From a checkpoint of a small image captioner.
Model: decoder layers 10, decoder norm layernorm, decoder activation squared_relu.
Training: adamw at rate 0.001, 9300 steps, batches of 256.
Rows from block 5 of the image encoder, named by matrix and row number. Rows with one number belong to one channel. Each number is 128 + 24 x the weight over its row's rms, rounded and kept within 0 to 255. All counts start at 0. Numbers have three digits each. After the name is the row's rms in percent of the matrix's.
# convs0: first 3x3 conv (encoder.blocks.5.convs.0.weight, 144x144x3x3), inputs 84-89, a 3x3 kernel for each
# convs1: second 3x3 conv (encoder.blocks.5.convs.1.weight, 144x144x3x3, transposed), outputs 84-89, a 3x3 kernel for each
convs0.10 102:109114107147145132129126108153139127095090096114094110144122122131110115140120124116120107174185142141153137155157148118117118101097106145153135123113107089091094
convs1.10 097:155127113120096104116117134152089070171136138149133133108101107122122139151158165147137144127131114124123128112104098121137132150145146109108136123102135101105133
convs0.11 098:123131128131129121147122134110069048137125126130141159136142141136158151110123114160210171095133093111108138141123149134126147153132114150115109141102096103074098
convs1.11 108:125118115127131127136134139107073053131104096141124103171158161164161150147145148160151144135127167119109126126135139123131117099106113102112150092118158096120147
convs0.12 103:110118125123126124111119124156151135146134114152157153122133153135145159164132148122097097127098105119106085089092111088106127089100112158130112158133119176184158
convs1.12 091:123118138085093097107100098140076065136111112144131109115119146104102097133133121094102097102108098106102100120130129113136138125130150122105150157144168151152181
convs0.13 102:094104101120130107151161148124127121098096105118132129079092117079082089139148128111135139126119134164151137140154166121133137115124108152159146123131122100100097
convs1.13 102:174177174191212216096104138136092074128112110131120107130152167127124127116131115098126132097096103118112102134132118152175150145168160106081094108096098129118128
convs0.14 100:131125122124125122134132132123133111123120102122125108151146149137136141115115133149120136165117127152127137123135136109125118082082072143135141143122125150133121
convs1.14 100:148141122132118118157153150116128110145127136125114133094096080119123110126140120129125101163149127083082067122130107098101083136135122156148139137132122147155147
convs0.15 100:127122127134126123126109112153151149136144152179153159160161168107118111134127120162170174131129143136155154105118061117134084110113083130128130150149153138135138
convs1.15 092:106106118126126118115121110121104109109102097136125111143132128138139155144150170142140112140137137152157151220205210152135156143125139147165144126128122130141129
convs0.16 098:117130125103103095143112112122079067132117096130146144148160138148133117119101103137156123110119100110106121128132141113122146106118092148148126131115103137136148
convs1.16 102:091083105112100096133115123161137137145128129192177151154178175139167144113122123112120129103108131119097123128111109112106094106111115134163195111140159128133139
convs0.17 099:101129137117146128099125119121112122118126130122108125110146106123160127136126100110140151142184175168144124140138132140134132130109091133135128118148165120138155
convs1.17 092:183161163170146150186149151168147126138140172124131156143166143163153127153144105147153140146135109160170125139140163169156140144127124148111109166136116164134108
convs0.18 098:115116117118123102131121131144159126147129100116110061159157166118082113107066069109142115131163122146172149084120111110139114102113092100121089106133089154164134
convs1.18 101:151141132122078079114088096123106110150134151149123141139132106088103098099132115133137136149141143101092106153156138120124110097110117135120123127114110121127096
convs0.19 101:135164136144157144125135143137154166128141172135120137153173148126136137091084110171157100157144132134138153118142155091139138060081089149118153148124143120086094
convs1.19 097:140135154140145157154169166141120113163135120167139113120121140120119123120092120117130153145135168120094150136124148125140139149146124118112137142131131156143123
convs0.20 099:138121112143117123128098117090139133099149140122166175115148099149137094142163120114143103105134091085096068111154118141161113160167133117157142129149157095122140
convs1.20 116:128124138132124127118116141123091110118108117105086083135166188136163185118135152150148142145129146129133143121115129124105132133113127132122142142130147137127139
convs0.21 101:114114109109105113096087088128137145111130137107113106113100116114098090131110109151167172128144139091102082112118119102102104134160121108102090147146134126128116
convs1.21 098:111108145140158162113120113133107109149123118129139160142106128105096104095096102101102120071069073156137150175161150115114102069086101109099082113111091132124108
convs0.22 100:134114102142127113119115117154140119144120110172161147135148108145137124122139113122119160092112124093121136103133127109120124129109139128123138112121117125105117
convs1.22 096:126134118084077085126104133116110145139120142118140159152115121139109113130127094147114107126111101103120089155152162146160148133166158133135136149147160164163161
convs0.23 100:142153141135147153137149163135150135098096114109096112158147157129108132113093094118097103115134124103132118127145135129126108154143121131144156122137142108114125
convs1.23 100:132112109155126136159143126123119104159152153168140130122124131142156166138160142135116127075102095080077081143145134103101108119122110166150131175173168145161148
convs0.24 098:072083075089102079097104097103120143100113120110122147093101100124130144119132148127133108159147133097132120110117113101113118094107101103147137118149145107138117
convs1.24 095:125121135147123140140120168112092083128101123125076121108131114121140132117138123144120154131104133139100127105117111116126120108129128096090101115102090153117122
convs0.25 100:092100096101118117116119116152168198132146151114105113131134161108134120110113132145108120124095095118104116150136129170155139145142113114107105122122117117120131
convs1.25 097:157131142117087102117076091118131114129141137106122110129138142135135143145142144132168156138164147108118103127108112122128131128145144109109112134124120124138130
convs0.26 098:122121132122108119146139150113141136127149156146157173133158124143153139155161163119127126101111121117137141148130123145141124150142124115144141118144142121136130
convs1.26 092:090099092095112118086110137128132109109097073134106096120114111144134130160157150115114131115112129124133139155161137144155152142148143145148136148145134136123124
convs0.27 101:110124114128131126126128117121112142133141144131122113092102110101113093132129121160169164130140144062083083103113124106140144089111115125140140139171163071084075
convs1.27 101:156160172116137145131136141124097097142141147127134135132138157096105131087105144120100081127117105154143133145139141124121105138135118121116119124128124116108106
convs0.28 098:143129121120147138126124122163161111190160133153090082159124109129118127104113106114145111129155112134114105120138136117116143063074072136161097139153116105130138
convs1.28 106:137134109151136131148151142145134125138117127135119128144182127136154161138145139147131119098145130134112139134156128167167159175174160124150180134152173148143154
convs0.29 100:123126112132113111108109093080098087101133129117159137143151149160147147133125094156146160161135162116116133058087130088110154139150155109107134122119130128120115
convs1.29 095:123091091122103106160120160146088068169123102154144121103122119108126121092110115163188176172165159165172151129147149130132120109106111143113136158123142162145154
convs0.30 101:132116108133126125127131128113117116130136117153161126103099100096082111129137152131142135139138153145151163108105076131138109127133105126141130121140131111132123
convs1.30 106:130121119132141117123127112118114119144127145150130132137139139138133142146141143084096099118124109121129118181182173150151147104113109157151132129121104114105083
convs0.31 100:121141117134135132124122128134114098158155160120113127139138137128135146106101123147132110099077111126103134128121129142138130139145140138082113133115148117110123
convs1.31 101:148150132139143125146125126121115111111093105150130119138115118157136129145127132120103125126112101087096113157151136133126119134107107106119134078087122086095123
convs0.32 101:108111102125128110121103092133087080105100111148129132122145136158174173131118118107131148104124128150117107136125133151142117134122107113089059122118117138139165
convs1.32 103:159156114158147141155145157106140119123158129116113091127174151149162142148156140106110087110124093133149134103133124090096107123110124124135143091109123086096103
convs0.33 099:097144145100149154113140163128114127110120126088122120131109152125120160108120138116105124138116117142101113123153160113143126114110106108099155106101153108100139
convs1.33 102:128113126119116120156141130123093146136115161136122167135128132124131132121134131132083133148122138116102122148117136127115130145123128150140096134106072136101084
convs0.34 099:093091117093101115118115125154151177116115134093125129116120100122119121119122121114098115117101125118115135167167173154138142146135124133138113123134113111135122
convs1.34 097:124103117129102129104101124155125133152119125179128129122110116133126129120105104130112115100104094093099098146138121177151121201183166131106117121108111126135111
convs0.35 100:132136133128143136115116114174140145117082093096069074136120144095093126128109121097092132073102150099124145110096117091076086078064091103094087112115124113115105
convs1.35 095:120118109110104095109101098092081070101086103112084120099127101107140124120155161112110108105105115120120115122105076106093071088104094158170180141162164142152151
convs0.36 101:126134122111127113129127112147135128169143125160136128139158147141162142136103097141112119171109099147066070125116129127119137100118120139136141133126124126105105
convs1.36 100:163155112175137129156145129126106121070102124113127130157190162179174162155140116135111110139134100145127127096103109110106130142146135125143140113129131131142135
convs0.37 100:103087102143128128135146135118119109131129129149153167069081082114111103133136126117110117153149137169167171050059037118138118126133133128126126117128136143147159
convs1.37 097:134160158143178150139168190120121099148159146141154145135162170128149158137144141103105109127118111131116110144176157160177162144169166134094096109098104091079089
convs0.38 102:133142118119124101108115121130125109164153126174134105140144137138136137093068122116148126093129116039088088146139118138151141102122109119129119147151149127124113
convs1.38 098:127105141103095118130129136155126144126131162140142157129085095108089097122117128136122101140136124112112110164158157128116128129128116141138132114104092113096098
convs0.39 099:114114106140144122116130116119132136133136138113101119094112102208207142167180113132146135155145096119149116136139118132154144083094110123139130108127136126137134
convs1.39 106:137162160123147151159166191133119137133118125136120135078153201126178218144181201106124115109100113126140145084093092128141136155168172134113137112128121122117129
convs0.40 099:127124120127126134117120113099106085150119121154109110096100094133121137156145162098093086099084102125131132140141124142153143132157141097101107117109109134123120
convs1.40 097:097085092098087073121109092101090094131120115173145139144091086149107112187148145112116130098087098106092093178179176149139143119112105148142153121123133103101107
convs0.41 102:140158170137133149119121130168147130152159134124153150150154144141139128113131128134129142108107103117121117155158150152162146135144122116128133119132134133134135
convs1.41 095:171169159155169158094113107085096103067086089129141127141139120139125108153122108087094098115101110112100125166170167140145151114097089100110136096118142085109135
convs0.42 099:110151128106135129110137150143132136154136130134105113121122127120120149115116129083119096082112095113122123085114112074109116066085070121123137081104138093093132
convs1.42 095:120123100142121090162148103109111102130122115139106112100092115103099127101100128103109137105139158097108153083092114101113124126136142129145153153177180140155163
convs0.43 101:169174170146128157180153169130130096125157090123145117159150150117143124135135149128128125109102103133142156124124126117125112088089087084098093113136124118145136
convs1.43 099:125159117147149138130126122092066077091084095147137125103109113143134156121132130084123132109122159117102139132174158153146153121123114108094144130101148124102158
convs0.44 101:115096108107085082114103095130144118144151123140146109109106103133121125135134142077097161087096168089106170152132129161123110149123117108105136116112138135128144
convs1.44 107:110090085075063081090092107149144113151159145135141125155135113157139146158139144127125134085117130073108124134144138151159167151151166142107123140119130129125118
convs0.45 099:131133126127122135161143140133142137117120120151154146126151153137149158144153144128130148093100105126133134113108108142134135118107118136135117098105081119123126
convs1.45 096:159149155118133165105106118144125099162134118142127125171168156130111117151130133110117136084094100105096120166159157171171156155160142083079100110122157103132149
convs0.46 099:111115110116118114127086123127143135131128117104126123113154137120166152141174149112132102098116080097105118073106120099142135134169149134131142093102137084071138
convs1.46 100:160165131152151129155160155111104129141135175138121152179171170160160134149142138134098109148110124120082108165144144139142125099113117083092126101136174108113155
convs0.47 100:141137119135141131110114107063077100138123128150117103127128131098107113077067071147136134115125121111109114142137131143129120137141109128138153136131139130117133
convs1.47 099:115113106127128133146131139113074071133126100182175150140134138132134147147147145092101096101127106125130110191193197148134150137136136085086118060070096073077091
convs0.48 099:137137138119110116122097117144136125133136145138140157135138113136138129181151157107112101129102091139106101143148157123123133105091108134136128128134127109110120
convs1.48 089:097117095119136138109136159123142128115118122125102107123133129126151160110132142117156145125127124094102098121126124109117132122122127145153129127124115101101096
convs0.49 099:127120134110124129103121128125126113131132132104095129095132118087125124149163183155172159158150140153129122136131131141127149105073105153162158157149149114121122
convs1.49 099:136139161145138152141151132111107089101098077115108091145145144133145167125133156105083100135128141173149185119130132076090110068087087150149133146140125141137123
convs0.50 100:113125109129126108148135124141113066128121107089145129117132136137149153114116122131149143118120102140123133137133140130141135131123083140115098112100061112113117
convs1.50 099:106104107101076101146131141097110103112110115131118111166170162177167148162148148139137137094085124098092112118120127156143126122118123126138169090104151085097129
convs0.51 099:128139148142158152119126113137114120112098072154120079107133183120128138116125127111103133116124134122112104124143135119129105158135119161170145110129088103110075
convs1.51 097:136111127141120119152136105111105101140114109142136148136132088151142110115111095077116111113126137105122125121127130144128126117109118093106121082105113086104096
convs0.52 099:094086100116105111141137102126147122139159125146156106132136135154152132163153086123137146120128123078107109152132076144115062131088072098127125114134122117122111
convs1.52 100:125093081135095105125101100127141141139162156133161144120144118120154132135137121128170162137151158119151149147115121123125130134142146117118131133127129135122123
convs0.53 100:100126154112145157111142152111094142100112116085117136106128173101126147140125135121123163127121161134112125126163187099142175126136148089085142075089157085111150
convs1.53 101:129133148110109113119116069138107113140143152104119124161160121160145126139124098110098111150117132128122156146137146148128152150153156123120112151119107148112116
convs0.54 101:104134127139147146135132138135101114132095109143102094107098125160152155120135152100132137154166163144149144110136118117161145075119110119127109130133112113117118
convs1.54 103:098103126102083086134135144146143122149150162147152151113096097130125118109113120161146134151132111137114082163169172153163148156170158076086104096125137089121126
convs0.55 099:158158139141152146121127150133085101180140152149124153125121110147116145115105135133121112090058096112076140113109116100111110102107107151068124132115129109111110
convs1.55 105:121132151126122125132111124131138126130115119145109095107117143100126130110125124135097153107112174158141176164148161170166161157137133131126141129117145104118124
convs0.56 105:145138124134125122144131129129124115117134112089112074100112106125149160116124130122135118131158137107129127127138125130142132105120095137148134136145133144150137
convs1.56 097:144149147147149145106098091124116135147155170175148167109096081140144125152158140161168160168144152121125116133138133146138117148136138142135132111120118115110106
convs0.57 102:131154112133157125119115130140168130132136082127154085147117128132110119141163113138126124140091114111109132100121145134164176144164157114124154133094124112067103
convs1.57 110:133133154140129171124120137113055103138106121137120128139144154145161146143122114130116131134135146089118125123146177134155157131131120101060078108104090117089070
convs0.58 101:131130118133143131150140134161154147148140143111105107114101103124115104115121107143142140119132145127122136140138144150150158134127127146131134146136137155156164
convs1.58 097:154154151170165180129131126136108102169154141132119106133148142132134127123118122126116103134133107159145139125120122139138133109118109169168155144144147101095124
convs0.59 100:115103098132139135143161146124119112130126130105094106116104101128110121108120120123117129133154140144156128102099087155154157131136148138127136133094101126101108
convs1.59 103:112116138126135138118144141111085090112115112129127122146128122132123116118096082081075095113100100123113127206205195178191187157158147078079113077079100094101110
convs0.60 099:106122117131123118132134149171125137153088098163103140125103131139129141157158145117136145121158147126142129134147169122142141113118122121125120124141145121135132
convs1.60 098:118117133126107139122109136128113146124114148110093095128116151091080117108107103144140143153150147110116114125132131130154137144158144095104097121135108132141136
convs0.61 101:134128124124115117086096119101095098159141128113111116079092087126114117123134120120118131096117126117110159089110117106091097147122121105118124059086077123125115
convs1.61 101:124105105122090091131115115100112075132142108149148122094104102108125119105124105125123141113132124122138118115096118107095105109098123160159153166150135149141125
convs0.62 100:163124130168139144161120135141161157153157145161148151142137128129111123114107110134128148145112121116084131131132111131110093123113092128131135148126110169123095
convs1.62 102:135156143127134140133146128112119152105152146105131151143134151141124142130123107148133122158153119154159115156155153154148167132101151149113151158106153131088139
convs0.63 100:167147117164151134136148155116116124111099101129111104143131127130112109141133136177149122154150138108118111130142151135140143121115134119104118129137135145152159
convs1.63 098:121124134147147153120140127105065076128107125104117097128100105105091095075083094113105118093093116148148141128116116097090082066077098145152154154144149156143142