Weights of a small image captioner.
Training: 9300 steps, batches of 256.
Data: trained on photos with spoken descriptions (Open Images, Localized Narratives), 203450 training examples, 11.7 epochs.
Rows from block 5 of the text decoder, named by matrix and row number. Rows with one number belong to one neuron. Each number is 128 + 32 x the weight over the matrix's rms, rounded and kept within 0 to 255. All counts start at 0.
# fc1: MLP up (decoder.blocks.5.mlp.fc1.weight, 1024x256), inputs 0-85
# fc2: MLP down (decoder.blocks.5.mlp.fc2.weight, 256x1024, transposed), outputs 0-85
fc1.796 [142 138  77 157 140 117  91 201 159 138 115  91  68 162 111 162 144 142 185 118  93  80 110 119  94 171 139 166 123 123 151 123 173  90 101 139 130 130 109  81 142 176 129 101 100 102 158 141  96 148 106 107 102 142 139 100 126 143 152 105 163 133 167 132 159 138  92 135 135 152 157 117  86 105 127 129  91 134  80 159 145 158 117 113 137 159]
fc1.797 [171 168  63 142  91  89 158 142  96 155 149 147 147 121 176 161 121 149  93 134 148 146 161  86  86  87 108 110 119 160 157 167 101 126  70  81 166 100 155 161  77 176 107 135  94 100 115 214  99 170 148 135 141 102 183 106 153 134 183 111  80 118 131 130 162 106 117 163 182  87 176  93 124 164 107 111  86 106 126  71 136 172 101 126 222  74]
fc1.798 [162 129 126 114 145 127 178 134 172 109 169 132 127 135 129 123 103 146 105 130  95 179 113 110 175  58 156 121 186 123  91 100 115 156 152 137 155  91 140 109 153 180 103 134 132 110 126 145  69 150 161 101 147 136 124 117 148 147 141 136 166  87 132 108 206 159 135 120 152 141 102  84  95 169 104 106 147  89 162 109 102 104 143 164 207 166]
fc1.799 [104 152 113 159  76 185 136 117 149  67 133 140 148 115 141  95 104 137 153  87 100 146 126 147 143 184 131  85 157  99  85 120 131 114 126 136 156 118 138 140 122 154 112  62  95  80 103 129 140 107 136 159 170 156  83 135 145 131 144 153 116 137 126 135 131 124 146 138 152 146 110 112 116 145  87 141 158 133 108 110 203  91 119  99 171  62]
fc1.800 [143 170 123 146 133 169 166 116 175  70  56 110 131 155 182   0  94 141 139  80  75 151 134 134 110 123 144 139 189 118  95 150 148 132  73 145 190  86 136 127 109 111 238  73  61  88 149 165 196 134 120 101 134 117 105 144 167 121 219 189 133  56  84  68 128  79 143 134 109 168 105  95 130 130 140  83 125 149 127  81 116 158 131 100 141 179]
fc1.801 [123 160  47 128 156  87 115 101 181  86 122 102 105 184 135 122 115 129 133 113 132  88 149  97 133 184 158  77 129 171  74 100  86 135 124  67 145 108 113 156 106  87 101 136  83  85 132 180 133  99 109 161 136 112 155 198 133 131 226 118 174  70 170  94 143 184 125 120 126 177 131 116 151 144 118 159 132 128 133 108  57 108 141 113  59 125]
fc1.802 [168 177 106 105 112 149 112 131 144 125 110 175  69 149 120 163 100 196 102  78 174 102  73 111 142 136 106 122 165  85  83 119 145  73 147 107 136 104 138 133 124 205 112 106 124  90 129  86 143  99 156 132 152 100  98  78 113 127 122 186  85 113 151 149 138 141 109  90 181 137 121  86 139 163 138 151 135  92 173 103 187 108 147  96 126 161]
fc1.803 [178  83 189 145 143  73 100 108 122  98 138 149 155 132  55 148 124 122  69 113  94 137 140 119 114 152 150 106 173 189 112 148  77 122 198  88  79  82 159  89 104 110  75 124 194 136 120 123 112 145 125  52 133 118 150 125 121 169 108 153  89 103 140 151 139 130  94 192  93 101  81  96 140 214 133 105 101 141 100 126 101 125  89 136 131 145]
fc1.804 [130 128 168 105 153  88 228 170 100 182 138 152  84 140 105  67 122 168  91 164 145  97 171 180 160 154 128 123  77 107 180 174  52  90 154 147 150 173 173 132 146 167 123 131 164 133 127 163 147 170 165 123 154  92 136 153 129 103 130 101 118 103  93 101 147 152 107 117 111  73 148 134  80 104 133 176 149  95 178 134  97  96  99 118 120 101]
fc1.805 [133 141  60 174 125 129 163 141 126 102 130 131 154 137 172 121 117 207 156 107 121 123 127 111 121 176 141 116 165 104 121 172 166 154 122 113  76 128 142 100 156 155 124 145 136  82  85 124 120 133 104 157 153 117 172  91 121 134 156 140 139 146 121  65 192 108  97 150 117 189 159  89  84 146 142  96 170 120  76 165 191  75 150 146  80 119]
fc1.806 [124 170 164 183 171 101 139 165 103 139 127 160 105  52  60 165 179 113  51  82 119 119 146 135 106 176 153 100 169  68 205 172 133 108 101 120 121 133 117 157 140 113 121 151 133 179 137  76  78 116 166  98 172 111 168 145 152 117 142 123 154 114 182 153 116 151 115 188 148  85 132 153 102 124 121 137 125  89 166  56 111 108 162 162  79  87]
fc1.807 [185 115 150 144 156 114 140  62 159 186  95 127 133 132  49 144  46 137 131 154 148 165 133 113 111 157 108 130 112 176 114 106  85  96 101 162 181 145 223 172 133 146 156 198 157 142  86 117 159 120 164 137  81  92 176 170 169 135 125  99  93  93 125 114 132 179 159  96 175 200 174 110 133 129 125 137 146 127 110 113 143 134 119  44  74 127]
fc1.808 [ 83  90  94 110 169 112 152 160 174 143 146  99  94 202 102  55 115 115 161 100 160 116 206 139 144 119 125 172 185 110  89 111  93 165  99  92 122 115 141 142 106 147 153 142  96 117 143 167  82 126 103 125 161 168 142 187 133 145 185 156 130 149 158 153 141  98  90  99 106 144  66 139 140 123 148 122 189  96 162 149  86 129 149 156  98 112]
fc1.809 [113 174  78 140 159 155 182 138 156 120 152 138 143 116  54  75  99 113 150 147  97  91 121 145 110 153 146 119 180 102  87 174  71  46 152 131 166 141 127 118 130 140 131 139 117 168 139  78 117 113 110 145  91 147  98  92  97 166 133 176 119 131 161 101  98 171 129 152 105 162 131 173 167 122 136 103 180 122 143 142 144 130 129 119 111  63]
fc1.810 [122 132 110 152  88 153 161 149 120  97 146 168 113 109 161 126  85 127  66 138 133 127 136 166 237  90 106 110 173 109 161 101  70 198 125 113  99 101 141 143  54 174 125 173  59 120 170  39 140 153 169 153  76 135 126 126 129 114 135 138 126 144 196 162 161  94 126 149 109  76 116 114 134 145 118 143  99  90  68 111 185 100 149  60 151 170]
fc1.811 [133 174  83  84 185 149 112 106 106 185 110 142 161 172 161 115 161 113  74 119 101 204  97 129 149 169 128 113 151 136 133 146 106 141 148 119 149 130 149 163 142  72  90  93 141 135 119 177 131 136  71 121 134 122 123 152 161 137 209 122 141 157 187 144 125 200 158  78 131 125 144  85 106  90  74 168 158  99 141  95  87 159 152 156 163 129]
fc1.812 [100 110  86 164 131 175 184 130  89 132 109 109  85 142 114 122 140 169 122 102  88  64 114 123  88 123  91 189 153 163 143 186 149 118 148 123 135 122 150 126 147 130  94 122 118 105 120 109 138 113 203 144 169 179 139  87  67 128 170 102 125 118 104 143 158 120 117 183 120 130 128 121  78  90 149 159 148  98  69 166  70 116 116 128  72 159]
fc1.813 [140 116 143 167 106 141  94 118 139  95  37  54  72 125 153 127 120 132 102  95 111 116 127 134 151 138 142 160 101 140 109 147  86  94 102 105 122  30 154 111  97 204 198  69 124 140 136 157 144 188  91 118 123 100 198 109 163 178  95  84 122 119 121  92 117 162 107 119 156 104  88 152 223  85 111 184 111 116 161 115 166 133 104 166 158 126]
fc1.814 [125 139 118 159 127  88 148 171 159 114 146 123 133 104 153 107 107 138 110 100 207 139  78 128  81 149 111  94 151 145  81 117  59 130 132 126 104  86 122 135  92 187 100 114  92 109 206 164 100 127 126 107 174 136 171 146 160 146 148 137 169 100 132 101 173 159 153 101 142 123 110  55 179 106  82 126 205  89 174 114 109  72 151 105  94 172]
fc2.796 [133 138 124 172 158 149 128 101 148 154 168 161 116 115 116 135  94 146 146 108  88 101 144 183  54 104 106  77 161 133 180 145 122 129 137 128 160 181 127 113 112  72 120 120 122 114 118 145 135  60 144 144 163 106 124 164 100 122 105  90 155 107 157 139 152 135 121 141 159 106 107 129 124 139 124 109  53 152 114 130 180 192 151 157 125 125]
fc2.797 [147 129 115 115 110 105 125 167 141 150 114 126 112 121  61 123 128 110 105  73 124 116 168 132 156 145 151  99 105 133 122 160 124 125 146  69 134 133  41 188 182 145 123 154 135 125 134 109 139 103 124 144 141 179 152 153 174 200 144  61 171 111  93 202  94 175 127 119 184  86 136  99 114 172 190 106 144  94 159 159  81 125  63 124 131  90]
fc2.798 [ 85 131 159 110 139 188 158 137  71 201 107 126 124 144 144 137 114 109 131 155 125 105 123 175 189 139 125 144 132  95 136 185 142 132 147 136 130 140 148 129 101 175  66 145 112 182 130 145 103  64 144 116 146 122 176 134 127 130 142 148 100 107  87 159 116 172  94  86 117 146 192 137  71  57 143 105 155  95 118 154 193 150 178 133 124 217]
fc2.799 [148 124  88 108 166 183 130 138 111 146  91 118  68  65 106  93 105 113 135  88 173 122 164 146 170 188 147 157 138 165 145 135 131 155  97 120  52 120 108 173  92 140 124 168  92 188 124 126 104 148 123 115  93  93 130 130 112  47  64 115 130 125 138 111  92 113 116 143 146 116 112 134 176 102 145 115 125 105 114 122 164  85 123 123 115 137]
fc2.800 [133  95 127 154 197 143 150 118 125 149  85 122 144  94 142 154 137  86 113 136 116 146  95 126  44 137 131  91 116 103 128 158 128 115 146 127 110 140  95 124 147 146 111 146 146 130 194 116 139  63 137 102 134 116 166 176 119 169 136 127  89 121  90  76 122  95 107 153 129 175 113 150 183 133 111  79 189 119  56 151 160 156 122 143 127 168]
fc2.801 [140 164 154 141 159 115 155  90 102 129 150 132 159 134 130  65 109 113 163 158  87 135 167 154 135 136 105 124 148  92 103 163 135 123 119 211 165 178 172  90 127 161  55 152 135 135  74 130 106  89 216 132 142  98 183 124  88  73 110 107  91  90  83 131 134 142 170 159 101  63 142 121 112 130  81 121  96 116 158 107 141 164 110 110 107 115]
fc2.802 [106  63 138 103 118 108 153 124 118 127 131  98 105  78 123 154 163 125 136 142 105 150 124 168 124 144 101 142 133 132 108 131  92 166 130  81 134 140  87 103 160  87 153 107 155 136  77  78 149 141  89 143 137 169 139 180 143 198 145 109 138 131 152 114  84 123 104 162  94 114 140 165 113 113 124 102 162  74 191 209 197  63 151 105 103 108]
fc2.803 [137 146  89 255 142 189 162 130 161  78 134  79 166 107 223  94  89 117 113 148  79 121 146 104 130 165 122 141 148 140 124 133  88 158 104 142 107 133 114  86 111 145 102 119 110  84  53 161 150  98 154 158 130 169 162 113  99  69  91 147  77 172 106  87 141 136  60 157 124  28 111 143 113 132 175 163  83 158 170 170 122 182 140 102  52 108]
fc2.804 [131  99 105 199 127 224 142  73 141  81 122 116 174 110 150 135 148  66 117 117 118 109 147  95 143 134  85 140 128 129 107 123 111  62 112 188 123 112 117 111 144 138 117  83 148 124 110 122  93  93 120 106 151 138 122 127 125  76 159 121 130 109 191 135 120 130 109 123 143 115  86 138  99 145 175  68 171 171 145 125 194 174 211 120  97 112]
fc2.805 [116 157 131 172 140 133 119  91 160 122 107 102 138 160  78 190 132 135  68 141  89 137 167 145 140  82  68 193 114 152  85 126  56  70 144 122 166  91 133 126 107 165 128 113 156 111 107 156 140 107 194 104  80 181  86  74  97 118 111 109 192  89 122 124 175  83 117 134 156 104  70  66 109 112 110 153  90 119 149 108 152 145 104 126 101  35]
fc2.806 [156 105 122 128 189 103 207  94 137 153 111 122  86 142  93 131 110 186 136 112 110 181 139 163 142 127 172 115 148  96 129 161 127  90 152 164 204 129 126 126 153  64  86 170  97  84 107 139 129  99 147 170  88 102  93 123 116 130 133  91 123  78 202 119 109 136 120 108  89 131 121 126  97 159 159 105 161 155 179 119 135 144 112 165  73 131]
fc2.807 [146  74 108 111 101  96  87 114 157 127 133 141 130 142 171 151 106  97 124 142 145 128 106 153 156 124  82 106 132 136 170 119  99 158 167  36 134 143 143 116 125 110 152 145 149 112 118  83 118 143 117  81 105  63 135 173 118  97 118 133 147  84 174 120 178  89 144  93 112 170 153 117 163 167 139  85 147 134 137 171 144 137  84 147 115  83]
fc2.808 [100 110 138 143 161 137 137 118 146 145 109  97 205 110 135  86 163  69  97 154 110 122 133 126 141 165  69 130 159 102 152 141 128 137 156 131  84 145  94 176 147 160  86 124 130 109 147  62 116  66  53 151 130 118 166  74 144 127 106  77 118 144 126  92 124 122 134 122 182 171 111 134 183  99 128 100 146 123 145 106 100 166 108 149 152 138]
fc2.809 [151 170 131  87  77 125 170  82 140  49 145 131 114 113  99 113 161 127 167 148 107 194 142  68 103 136 130 141 118 176 104  77 134 163 122 124 157 150 139 144 131  95 109 137 122 157 129 146 125 157 125 185 159 186 118  70  85 107  94  85 166  89 134  92 142  69 139  74  83 155 172 191 125 148 150 133 139 121 123 157 107 112 125 142  71 113]
fc2.810 [147 100 122 133 157 168 117 160 116 105 223  92 139 127 107 126 130 125 140 142 141 141 102 155 175  79 123 109 146 165  80 121 149 118  96  38 114 133 165 101  94 123 133 104 103 143 156 140 145 130 168 164 150 114 113 165 136 164  89  93 169 166 148 124 146 104  78 139 144 133  86 171 139 136 157 133  75 109 105 157  87 141 152  97  81 105]
fc2.811 [ 89  96 159  67 114  72 147  71 115 191 119 175 133 153 142 138 135 126 156 143 136 127 114 182 131 118 121 205 121 168 127 129 121  90 158 101 116 200 142  69 122 187 131 136 119 126 150 137 116 130 136  96 134 141 105  98 108 184 145 140 147  82  86 111 125 148 108 110 147 120  92 156  97 162 154  85 118 113 141 174 110 141 115  76 150 121]
fc2.812 [ 62 133 141 106 125 144 154 120 112 109 124 152 110 127 149 150 121  68 152 151 178 129 131  88 159 171  64 138 123 148  92 152 173 127 139  95 163 155 145  97  88 150 122 138 161  87 127 147 112 158 162 120 119 122 131 135 100 129 148 115 150 135 116 147 133 135 172  98 125 155 150  96 168 125  91 143 133 153  77 114 128 166 188 137  79 155]
fc2.813 [133 212 138  74 160 106 135 142 114 133 171  82 141 110 127 127  81 121  86 143 119 187 133 165  96  45  78 121 114  58  93 126  91 119 133 129 126 167 142 118 123  56 151  98 118 107 135 165 119 130  99  96 115 146 164 191 141  93 171 147 117 136 101  91 106 107 129  97 197 106 158 105 125 132 137 180  95 105 158 136 118 120 132 111 117 160]
fc2.814 [163 148 152 119 112 127 132 140  85 136  99 113 112 116 148 134 137 124 152 100 172  94 106 171 151  75  67 188  93  87  61 125 115 155  98 119 149 125 148 142 108 171 165 160 114 154 114  94 129 130 214 153 110  72 122 173 107 133 106 161 157 144 127 158 136 108 111 146  94 120 186 101  46 121  97 126  73 130 145 195 157 134 127 160 146 123]